Weights of a small sound classifier.
Model: 5.52M parameters, log mel input, arch conformer, norm layernorm, activation swiglu, layers 12, width 160.
Training: adamw at rate 0.0011, 9100 steps, batches of 256, held-out accuracy 99%.
Data: 15625 training examples, 149.1 epochs.
Rows from block 6, named by matrix and row number. Each number is 128 + 32 x the weight over its row's rms, rounded and kept within 0 to 255. All counts start at 0. After the name is the row's rms in percent of the matrix's.
# proj: attention output (model.blocks.6.attn.proj.weight, 160x128), inputs 96-127
proj.0 078 [173 134  82 129 132 121 133 129  29 123 203 176 156 126 116 147 101 101 154  76 115 158 126 140 140 149 120 152 150 147 153 125]
proj.1 109 [111 111 103 138 136 133 155 123  87 120 100 137 139 152 114 126 151 138 132 128 130 152  91 119 135 126 109 183 141 150 123 187]
proj.2 113 [186 154 108 148 120 124 129 116  26 137 133 145 123 127 105 131 167 124 129  46 125 151 120 113 153 110 138 119 114 135 112 199]
proj.3 136 [128  50 135 109 119 116 147 100 181 110 112 157 123 120 130 140  87 173 132 190 113 179  99 162 130 152 137 159 153 136 145 122]
proj.4 082 [222 203  47 129 115 115 124 126   0 124 215 157 111 137 103 145 182 151 131   0 121 127 116  97 184 105 145 108 109  92 143 200]
proj.5 146 [154 107  67 130 139  75 100 128 136 102 175 142 113 103 150 116 134 127 127 166 157 178 107 134 123 178 124 160 140 137 123  97]
proj.6 072 [ 84 133 156 104 139 136  99 137 255 122  88 108 147 140 117 125 121 156 127 211 127 109 118 141 104 134 135 121 151 126 128  43]
proj.7 067 [138 128  66 131 131  90 147 121 103 110 160 153 120 143 120 150 121 190 128 109 139 135 123 106 156 149 139  99 126 128 145 184]
proj.8 118 [117 172 110 123 124 113  95 138 173 124 149 135 138 120 112 143 141 155 130 138 122 121 121 137 156 174 137 116 131 113 136 145]
proj.9 082 [150 118 130 138 129  87 111 123 125 104 190 144 162 114 110 144 112  71 154 129 105 174 146 166 103 150 105 154 153 164 138  74]
proj.10 095 [182 168 112 122 112 143 145 113  97 136 164 148  95 118 116 140 160 174 127  52 113 124 132 123 201  91 141 115  78  93 133 186]
proj.11 105 [128  98 211 126 133 180 163 130  80 154  81 108 153 145 148 120 119  72 110 138 109 129 119 154  55  61 116 113 138 153 135 115]
proj.12 074 [ 78 119 134 134 132 143 129 115 142 138  60 113 124 119 162 137 142 110 119 143 118 102 129 139  88 100 146 121 133 127 123 169]
proj.13 094 [ 59  62 173 138 135 129 118 120 237 123  62 108 129 106 144 115 125 114 126 203 137 134 142 163  75 152 120 162 130 152 112 116]
proj.14 107 [ 77  79 152 118 135 131 114 125 242 119 108 108 108 105 137 118  96 125 123 196 154 131 139 128  87 150 130 132 145 138 142  72]
proj.15 069 [ 75 173 174 125 134 178 113 131 241 132  38  99  96 136  86 137 118 137 124 137 114 100 134  52 137 104 104  88 106 136 162  72]
proj.16 139 [133 162 100 126 119  83  99 136 190 114 134 132 111 120 135 142  90 189 136 163 160 126 127  55 205 171 136 100 136 120 165 104]
proj.17 139 [142 186 113 102 136 132 160 137  87 131 156 115 145 118 138 127 128 106 115  85 136  92 138 108 135 103 132  82 127 103 163 118]
proj.18 075 [152 190  99 133 125 129 133 133  58 143 146 125 124 131 130 133 196 145 134  80 117  94 116 157 126 111 152 138 110  94 117 218]
proj.19 102 [194 139 113 135 128 104 127 128  11 129 213 160 140 124 136 115 132  73 132  68 125 156 138 162  88 138 119 150 139 139 118  92]
proj.20 102 [169 149  88 122 124 126 123 118  96 122 167 130 108 125 114 124 181 114 124  51 126 123 141 145 148  90 125  97 106 107 129 171]
proj.21 114 [184 219  65 128 120 128 136 136  58 139 178 139 113 131  94 151 178 152 128  35 116 103 114  95 174  73 124 103 110  96 175 208]
proj.22 092 [165 165  94  96 128 137 147 163 148 101 170 141 119 106 110 125 151 159 124 130 182 110  94  98 210 137 127 151 109  95 140 121]
proj.23 076 [114 134 129 109 130 151 112 141  97 109 108 157 127 146 109 128 104 149 121 144 148 158  91  72 186 138 133 164 159 145 144  69]
proj.24 089 [179 131  59 146 116  62  87 155  99 110 194 148 139 130 147 105 148 115 122 179 147 156  93 159 131 186 143 159 136 119  94 122]
proj.25 093 [ 76  86 146 127 130 120 142 141 185 127  52 120 153 130 172 120 118 155 127 223 146 116 105 145 122 154 125 163 140 124 125 161]
proj.26 089 [ 91 113 139 122 124 189 121 156 211 150  88  82 146 140 148 127 111 142 122 148 107  60 155 142 133  80 152 135 110  97 153 205]
proj.27 089 [184 181  69 143 118 128 104 114   0 127 151 159 117 132 129 134 175 134 130  30 135 138 118 112 189 109 134 134 105 117 123 228]
proj.28 055 [157 187  59 152 130 114 158 139 108 143 158 123 139 139 141 144 157 175 143  96 118 103 118 122 131 169 116 141 117 102  98 213]
proj.29 082 [ 61 137 189  83 132 149 104 138 226 123  74 101 143 160 127 131 102 187 146 184 146  87 132  87 144 128 149 150 148 110 140 104]
proj.30 104 [ 91  88 218 120 141 161 135 103 162 155  91 119 149 162 119 124 118 118 133 139 149 158 157 161 101 107 146 170 153 147 129  80]
proj.31 079 [154 195  63 142 123  98 115 143 112  90 148 113  90 118  88 108 145 198 131 136 134 127  76  42 141 150 133  83 144 118 132 121]
proj.32 087 [106  95 205 131 124 136 137 115 106 156  83 128 141 158 140 133 104 114 130 146 112 123 134 131 124 126 150 140 143 135 175 142]
proj.33 101 [155 147  96 125 129 114 118 134  76 109 142 144 137 118 121 111 144 134 126 135 144 138 109 167 148 166 138 169 139 119  93 153]
proj.34 123 [195 151  97 140 135 113 138 129  45 147 204 112 163 106 124 104 160  50 133  55 100 130 130 175  78 112 106 164 101 158  78 117]
proj.35 091 [176 202  57 134 123 101 126 132  43 115 185 128 100 123 105 137 167 173 124  57 143 117  93  89 171 129 137  99 117 101 129 169]
proj.36 130 [177 146 142 137 133 136 138 132  92 128 160 104 135 101 140 113 145  68 117 106  99 127 162 118  93 124 128 114 125 136 112  63]
proj.37 074 [110 148 144 125 134 179 136 109 104 154 108  98  97 120 115 131 149  95 130  56  89  83 168 115 111  85 125 112  94 121 129 172]
proj.38 086 [139 117 185 136 133 164 155 111  20 140 128 139 120 124 113 138 157  72 132  32  86 132 148 166 122 126 106 134 110 145  95 158]
proj.39 108 [194 154  70 126 112 118 140 127  24 123 201 165 121 130 118 154 139 144 133  65 131 130 118 110 205 131 136 115 116 101 125 164]
proj.40 074 [151 115 136 139 130 168 149 116  13 139 133 120 128 110 129 133 154  47 124  54  90 122 155 175 105 105 108 126 106 133 116 150]
proj.41 062 [146  44 112 124 129  89 136 138  40 125 155 145 135 116 201  97 104 103 113 173 165 128 119 124 125 173 146 200 131 124 122 103]
proj.42 089 [ 74 134 194 133 145 192 132 131 186 140  82  73 145 148  79 121  92 115 102 148  84 116 196 127  68 108 103 107 140 126 152  75]
proj.43 070 [143 135  72 122 129 121 146 133 106 115 164 135 142 131 118 139 144 154 141 126 133 137 117 141 155 158 122 154 139 104 147 193]
proj.44 058 [ 85  93 175 120 144 187 174 119 190 124  86  88 124 111 124 130 133  92 117 120  94 107 152 168  76 109 100  85 118 129 116 119]
proj.45 130 [149 171  89 137 116 130 133 124 129 125 153 127 117 138 102 153 143 145 148  75 116 117 149 118 173 120 136  83  95 104 122 180]
proj.46 090 [143 157  95 126 114 131  97 140 156 130 121 137 113 146 131 149 120 208 114 102 142 115 103  74 199 146 129  97 115  84 103 168]
proj.47 099 [193 165  49 142 141 113 147 125  30 117 201 131 126 103 123 121 183  88 113  58 137 155 112 118  90 153 143 150 160 121 105 132]
proj.48 070 [187 154  69 143 111 113 129 119   0 133 175 176 130 144 132 135 174 149 120  49 129 145 104 133 161 120 154 160 114  98 109 248]
proj.49 071 [154 107  92 135 120  72 109 140 123 106 194 143 138 127 162 124  87 113 133 155 152 144 134 111 147 191 133 106 146 123 138  80]
proj.50 087 [ 31 103 176 127 135 157 114 127 234 141  25 106 131 134 151 129 119 144 124 204 131 107 123 125  95 116 122 137 130 138 131 133]
proj.51 069 [136 172 153 116 129 136  99 182 147 123 170 121 167  98 109 123 101  88 151 138 119  92 135 149 110 164 118 141 144 110 178  68]
proj.52 084 [ 55  99 178 145 140 160 125 117 170 144  58 109 124 134 139 120 131 125 124 162 130 127 129 142  84 104 110 164 130 152 122 133]
proj.53 076 [142 194 103 134 125 126 105 137 193 129  93  96  90 146 108 139 137 174 125 133 114 105 119  85 171 133 117  26 130 121 129 140]
proj.54 085 [212 145  69 138 115 105 133 120   0 121 210 176 122 130 124 139 156 115 130  39 120 149 112 135 184 140 145 150 119 113 112 194]
proj.55 094 [ 72 123 179 127 127 133 146 127 236 143  36 105 126 127 145 138 126 183 125 169 127 103 123 130 126 143 131 105 119 123 121 158]
proj.56 097 [ 93  75 200 124 148 202 172 103 166 158  67  84 121 134 127 102 129  62  98 149  91 103 162 152  67  71 111 107 114 152 119 132]
proj.57 107 [119  99  99 147 128  94 113 133 102 119  67 149 131 141 164 116 107 139 125 177 154 146 101 106 140 150 128 167 144 135 113 143]
proj.58 098 [111 156 127  81 147 156 144 137 202 128 147 117 139 137 126 136  88 146 132 149 102 108 156 130 125  93 115 111 144 105 156  56]
proj.59 054 [101  80 169 134 134 115 145 113 159 116  63 116 152 149 158 141  97 107 120 166 114 144 130 105 126 105  97  81 141 135 114  92]
proj.60 125 [160 123 162 142 117 120 133 124  78 130 121 147 138 127 134 152 108 152 134 108 134 153 131 105 168 157 135 142 124 117 128 144]
proj.61 161 [107 122 149 108 133 116 111 139 220 112 136 105 136 125 111 120 101 123 125 176 128 138 136 139 101 148 120 106 142 134 120  55]
proj.62 097 [101 125 161 119 132 135 148 115 204 130 140  94 107 122 118 135 120  94 126 121 110 108 162 140  73  93 115  78 122 127 135  74]
proj.63 088 [ 83  98 193 119 128 167 161 120 228 167  63 121 121 168 129 133 111 198 122 179 134 136 136 114 157  94 160 151 120 123 131 118]
proj.64 125 [ 74  87 213 143 134  97 113 129 164 125  58 118 141 143 154 111  79  98 121 197 116 148 126 131  69 144 120 112 128 162 100  67]
proj.65 119 [ 98 142 169 117 133 138 132 120 206 142 101  91  96 113 115 121 122 133 126 125 130  84 150 123 108  82 138  95 103 123 153  90]
proj.66 126 [172 138  56 141 124 120 127 121  36 133 155 159 131 128 153 131 178 122 126  77 138 125 110 110 162 115 134 155 119 111 127 207]
proj.67 104 [200 135  55 120 124 103 145 120  20 106 236 186 129 115 125 138 161 125 122  83 133 166 110 164 173 155 145 147 150 104 120 174]
proj.68 054 [ 43  85 183 131 129 107 110 139 255 127  38  95 125 120 147 114 111 134 131 255 145 124 126 166  61 171 129 144 139 134 110  80]
proj.69 119 [149 124 127 124 124 130 137 119 163 125 160 126 122 118 115 140 131 115 130 118 115 149 143 141 131 136 124 102 127 127 100  95]
proj.70 107 [101 164 169 114 133 134 110 136 241 121 118  93 126 125 105 111 102 129 114 166 133 123 131  94  99  97 107  90 133 137 134  47]
proj.71 107 [ 83 113 146 145 129 131 122 115 184 132  81 116  97 139 143 126 120 141 130 115 131 109 171  66 148 123 127  72 108 131 160 130]
proj.72 087 [178 135  34 150 115  71 121 137  58 139 193 159 116 122 171 128 134 145 126  99 158 145 109 107 140 129 156 161 131 122 146 175]
proj.73 115 [156 127  80 145 120 113 113 124  43 128 128 143 111 131 159 128 160 140 116  93 132 113 112 111 178 130 146 138 104 107 119 205]
proj.74 083 [202 154  52 157 120  95 121 112  60 127 161 156 108 123 153 122 175 146 132  71 134 142 135 116 153 103 125 134 101 121 115 176]
proj.75 134 [158 134  63 124 126 103 115 136 109 101 174 150 125 143 134 123 150 113 131 122 134 146 110 135 142 157 140 154 129 111 113 132]
proj.76 053 [ 50 125 179 120 128 140  93 141 255 131  65 122 142 136 147 136 108 178 139 234 150 110 120 108 150 167 144 168 137 129 151 127]
proj.77 115 [179 159  65 132 124 109 146 115  18 123 191 172 119 132 132 157 149 125 140  71 113 138 116 133 168 148 129 139 124 120 117 171]
proj.78 073 [154 207  64 128 123  91 111 131 101 119 190 126 131 124  88 130 140 181 133  92 138 132 113 116 140 116 114  82 118 113 139 171]
proj.79 126 [135 143  84 101 135 114 110 152 178  94 156 125 110 110 113 115 121 164 119 182 144 137 101 121 152 171 124 120 154 121 132  81]
proj.80 092 [173  65  95 168 167 116 114 112 193  90 119 100 103  62 145  35 145  86 122 135  91 149 183 129  69 161 114 145 163 171 150 108]
proj.81 139 [104  83 127 126 152 153 112 140 169 137 121 120 150 134 125 108 113  92 134 170 146 163 131 133 107 127 121 171 164 189 117  71]
proj.82 120 [ 93  84 148 124 132 125 110 143 154 137  79 118 134 122 176  96 127  97 113 200 146 128 122 129 113 144 123 160 132 131 106 103]
proj.83 125 [ 73  89 215 115 139 153 128 131 235 133  33 105 147 126 145 119  92 115 125 208 123 117 134 142  98 129 119 120 146 136 139  49]
proj.84 059 [ 87 220 144 114 141 181 147 145 165 132 125 100 136 136  96 136 157 135 135 100  99  78 127  97 101 119 109  94 112 103 147  99]
proj.85 108 [159  96   9 147 132  71  84 122 105 101 162 134 115 115 108 113 166 146 128 107 138 155 117 135 133 169 130 134 131 123 120 153]
proj.86 165 [112 137 169 138 129 150 125 124 102 175  81 123 126 150 148 114 129 110 118 122 116 115 144 140 113  77 118 123 112 161 135 135]
proj.87 072 [164 167  84 138 112 119 132 143  57 128 163 139 122 153 110 143 131 141 134  93 130 117 106 108 165 117 133 137 129 108 163 188]
proj.88 108 [200 184  65 136 116 116 133 127   0 127 190 162 119 134 122 147 163 140 131  39 128 126 112 100 196 121 141 118 113 105 130 194]
proj.89 078 [115 110 118 123 121 121 135 138 223 124 139 114 140 129 127 133 115 143 130 149 120 132 135 131 137 143 140  94 127 127 121 129]
proj.90 107 [ 96 174 134 100 121 114 112 134 255 138 126 120 134 148 134 147 106 187 129 171 133  91 115  77 163  98 135  78 121 113 154 109]
proj.91 077 [ 49 125 193 104 141 168 119 148 255 129  43  80 123 125 136 117 101 149 131 211 141  79 134 115  98 113 116 115 126 124 164  66]
proj.92 170 [133 117 138 150 107  95 149 132 108 149 126 150 111 142 143 145 110 132 137 139 115 137 106 132 142 132 134 118 118 129 113 145]
proj.93 061 [159 139 112 119 121  93 124 126 103 125 182 123 128 142 149 136 124 154 127  90 132 121 128  87 139 110 134  90 142 111 167 122]
proj.94 118 [118  65 163 138 133 152 130 126 189 148  94 106 145 100 155 115 114  68 133 174 115 125 152 176  63  95 127 131 143 149 122 118]
proj.95 097 [ 56  81 193 124 138 138 131 145 255 126  58  98 135 120 137 116  78 120 128 254 137 121 131 145  84 164 108 120 142 148 120  55]
proj.96 112 [138 130  86 135 122 109 117 136 106 129 106 143 123 143 139 140 133 212 127 148 139 128  87  92 192 140 139 161 122 105 129 197]
proj.97 105 [ 85 107 109 126 130 109 118 115 255 117  88 108 101 131 123 116 126 166 125 194 158 141 115 118 111 119 133 112 140 142 128 109]
proj.98 106 [138 150 129 156  98 139 110  97 134 137  81 128  95 159 105 117 119 126  99 138 120 143 135 121 156  68 134  81 104 171  67 145]
proj.99 144 [109 104 166 144 127 154 136 120 111 153  81 132 131 106 154 142 128 100 141 124 120 105 152 143 117 123 136 145 115 137 128 174]
proj.100 117 [ 94 111 165 115 132 142 127 132 241 130  88 102 144 128 124 123 118 146 125 189 125 119 135 133 105 119 123 112 131 124 132  98]
proj.101 098 [ 67  91 181 127 138 145 126 130 218 137  58 110 127 129 136 103 122 131 124 200 134 120 127 157  75 131 114 146 129 155 116 112]
proj.102 071 [ 68 157 191  98 125 185 103 153 230 143  92  85 140 141  55 136  70 194 127 166 115  92 109 133 120  86 149  82 129 101 163 146]
proj.103 076 [ 36  48 184 127 134 151 120 125 255 133  54 102 109 131 133 119  91 146 127 195 133 135 149 166  59 128 126 106 134 149 138 112]
proj.104 113 [161 111 120 151  92 149 116 106 132 147 146 142 113 132 109 186 132 138 139 103 120 171 124 114 175  99 137 101 111 128 115 144]
proj.105 072 [143 156  98 141  91 115 100 150  75 125 146 163 145 161 112 156 134 190 126 164 158 145  68 134 201 149 187 185 121  90 119 205]
proj.106 084 [109 103 127 134 109 134 126 104 209 140  69 104 112  94 141 163 139 169 126  97 141 102 150 130 155 116 126 100  73  98 128 212]
proj.107 091 [217 174  78 132 115 132 136 122   0 129 207 167 121 130 116 149 162 112 127  10 117 130 121 117 194 104 138 129 109 107 120 182]
proj.108 118 [184 172  41 145 111  74 132 131  38 121 183 166 115 125 130 143 172 176 133  90 138 124 101 104 202 129 143 142 111  93 141 221]
proj.109 118 [218 144  65 135 135  85 136 131   0 125 228 166 139 146 158 114 185  61 131  57 132 150 118 131 118 114 148 185 153 146 139 122]
proj.110 086 [ 98  70 156 135 130 111 116 100 165 129  35 125 157 163 157 153 117 118 127 146 130 166 127 121 114  87 131 119 157 148 124 103]
proj.111 081 [ 65 135 237 131 138 175 149 141 227 153  29  95 144 120 144 124  94  92 134 191 118  85 137 128  99 104 117 131 132 152 160  81]
proj.112 100 [146 188 134 124 117 140 148 132  72 134 125 141 130 142  93 156 133 186 142  68 106 109 122 112 197 103 116  96 100 104 129 198]
proj.113 100 [ 91 130 176 109 130 130 118 132 185 112 106 116 131 137 121 118  90 154 132 196 166 132 127  81 135 123 142 116 155 126 155  59]
proj.114 122 [ 68  99 190 133 128 147 106 126 128 136  45 117 129 134 145 118 100 117 125 177 135 127 126 145 117 121 126 162 124 144 110 177]
proj.115 067 [111 194 178 131 121 177 115 137 143 150  39 101  94 151  97 132 154 169 134 104 124  92 116  75 162  84 128 106 103 119 122 189]
proj.116 059 [ 91 162 180 118 148 133 107 153 111 139  76 117 168 133 125  98 125  84  96 143 125 132 108 106  43 129 115 132 169 151 135  43]
proj.117 062 [107  93 177 126 118 118 111 122  96 138  43 142 133 151 175 123 106 167 133 124 144 116 136  85 149 128 146 127 120 117 151 161]
proj.118 097 [152 154 141 134 120 147 161 140  84 138 123 143 145 144 104 145 153 154 136  73 121 126 117 122 159 117 132 166 123 101 128 208]
proj.119 096 [169 167 115  88 135 134 156 157  72 104 186 155 143 127  95 136 114 128 145 102 131 129 124 145 188 145 125 125 135 102 119 107]
proj.120 132 [103 121 166 120 149 121 123 130 217  97 112  84 119 105  98 100 101  96 130 152 141 138 164 123  84 144  72  93 137 163 127  16]
proj.121 078 [111  77 160 150 115 141 122 104 132 169  99 147 164 103 109 172 108 117 125 121 102 146  99  99 137 142 136 184 129 136 130 203]
proj.122 082 [ 80 109 198 130 129 159 139 120 143 155  61 117 158 146 109 149 118 131 141 160 112 132 117 161 111 117 132 138 133 151 112 140]
proj.123 101 [126 140 125 108 140  79 140 137 109 117 158 134 136 127 127 107 126 111 127 139 143 141 101 115 106 141  99 108 129 151 136  59]
proj.124 066 [ 48  64 195 127 143 143 127 118 255 133  67 107 135 114 152 105 118  93 125 206 129 130 142 171  40 138 116 169 145 159 114  65]
proj.125 109 [140 180  67 105 118 131 128 156 109  94 199 139 144 140  79 167 105 162 153 141 152 158  89 129 182 160 146 104 150 110 141 105]
proj.126 097 [ 84  79 137 124 148 107 112 134 196 128 124 109 133  94 169  93 132  86 110 180 164 117 142 105  56 150 104 144 144 166 117  14]
proj.127 057 [160 185  89 123 135 122 141 153  91 142 172 117 144 132 139 154 148  96 150  42  97  81 137 125 117 157 112 118  98 109 130 115]
proj.128 070 [226 197  75 136 115 112 130 129   0 136 217 156 119 126 112 136 155 124 124  22 111 128 124 112 180 114 135 125 111 103 120 179]
proj.129 055 [ 64  51 203 135 139 132 146 116 215 138  46 117 146 106 157 115  88  68 128 205 139 142 154 149  70 142 124 159 147 166 118  55]
proj.130 072 [139  72 149 139 129 111 194 110 105 119 168 133 101 125 115 113 114  62 121 154 120 151 145 172  75 157 107 122 129 153  76  61]
proj.131 154 [111  81 153 128 141 112 128 136 200 121 125 103 126 124 141 105 113  91 120 165 120 139 159 140  78 163 121 115 141 133 119  40]
proj.132 054 [154 120 110 129 128  93 115 126  69 117 181 128 137 141 128 103 142  87 117 108 138 135 132 152  80 120 140 143 129 130 106 106]
proj.133 112 [187 150  59 102 115 113 143 104  87  95 211 159 115 147  72 134 147 156 113 122 135 183 107 147 161 114 152 115 160 109 112 143]
proj.134 074 [ 41  94 203 129 137 166 124 116 240 136  32 103 132 121 124 119 111 130 131 191 117 123 144 168  62 130 122 146 134 151 130 127]
proj.135 084 [131 105 153 146 116 146 113 129 141 139 107 135 132 127 127 140 102 148 140 165 121 144 150 109 162 138 128 141 136 138 136 127]
proj.136 135 [ 99 140  99 116 154 151 152 136 145 102 162 121 154 147 108 149 104 120 155 154 145 156 143 139 125 117 103 135 161 138 121  77]
proj.137 179 [ 84 120 184 113 144 147 120 148 216 125  99  84 137 129 127 118  88 120 132 162 137 113 169 127  81 144 118 103 135 144 142  61]
proj.138 087 [ 54 109 216 120 136 199 163 120 190 144  41 103 129 131 112 129 109 119 125 145 108 111 139 151  97  76 112 135 125 155 121 131]
proj.139 077 [103 177 163  98 129 183 122 141 167 133 151 114 155 167  86 135 108 162 125 139 124 129 133 142 145 131 140 109 135 115 120 110]
proj.140 131 [109 155 129 131 116 129 130 131  83 142  87 125 135 160 138 143 128 147 130  79  98  88 137  85 174  94 134  74  95 102 156 201]
proj.141 143 [154  88  95 145 116 112 126  98  80 125 126 157 117 106 140 114 166 125 122 117 132 170 129 152 133 137 139 175 128 135 107 204]
proj.142 104 [173 167  60 146 118 118 135 147 101 123 161 126 107 119  81 110 181 169 133 102 140 111  91 114 151 133 148 122 112 132 119 186]
proj.143 092 [ 58 117 182 108 139 149  79 126 173 130  68 111 107  99 133 104  89 138 124 164 170  91 138  76 120 143 137 144 136 147 154  79]
proj.144 064 [192 190  78 145 120 135 138 126  74 134 144 133 109  90 103 134 213 148 118   6 104 116 128  87 160 146 112  75  77 104 139 191]
proj.145 115 [126 142 147  98 132 131 140 115 102 131  95 116 105 149 143 117 131 149 117  85 134 104 116  83 136  65 134 122 103 125 143 157]
proj.146 093 [109  95 137 135 133 100 110 106  83 130  96 132 116 139 150 118  86 129 120 132 130 131 146 123 102  92 130 102 153 150 155 108]
proj.147 080 [125 167 190 106 133 148 177 129  85 157  77 100 130 158 109 120 140 137 124  89  86  88 139 139  99  95 138  95 113 113 123 174]
proj.148 083 [ 90  78 178 137 133 138 162 106 115 133  99 128 140 145 139 134 122  87 141 139  98 135 160 207  53 137 121 140 126 145 129 152]
proj.149 092 [173 120  89 152 128  56 130 116  49 109 189 161 112 125 136 105 163  94 136  91 111 151 113 156 114 123 155 172 134 132 163 145]
proj.150 062 [209 215  59 121 121  80 113 128  37 118 242 138 116 116  85 130 136 150 127  31 124 113 121  90 170 130 126  73 118  95 153 134]
proj.151 073 [ 64  64 135 130 141 113 131 135 227 119  67 116 157 117 188  82 131 125 101 209 143 117 131 141  40 155 100 139 145 156 110  96]
proj.152 060 [100 109 162 137 129 109 107 120  72 132 118 122 145 120 148 112 115  64 128 170 139 121 144 169  54 133 122 144 128 153 109  76]
proj.153 073 [101  88 169 112 151 117 131 147 140 117 158 114 161 112 141 110  79  57 124 178 112 130 143 137  77 184 117 141 164 153 106   6]
proj.154 106 [175 137 110 124 131 103 139 135  31 113 189 155 146 122 130 122 116 100 131 106 124 143 124 133 144 156 124 138 141 134 124  97]
proj.155 119 [122 111 118 126 120 116 139 134  85 112 140 141 107 125 111 145  98 130 151 134 119 143 116 123 157 108 148 116 147 128 136 145]
proj.156 139 [119 107 171 133 140 184 160  91  27 168 111 138 137 126 116 107 186  71 123  50 117 121 154 189  92  65 122 158 108 150 118 187]
proj.157 143 [ 95  82 179 126 141 171 148 129 203 126 115  97 137 106 105 112  96  67 124 142 102 126 198 154  65 133 109 121 131 153 123  55]
proj.158 055 [168 141 125 133 129 118 111 107  45 127 189 133 110 121  92 117 133 123 129  13 133 138 150  99  85  95 136 107 121 141 169 114]
proj.159 097 [155 169  94 148 129  91 110 132  60 105 178 137 152  96 121 138 125  92 153  85 116 126 144 141 117 181 106 122 125 124 125 107]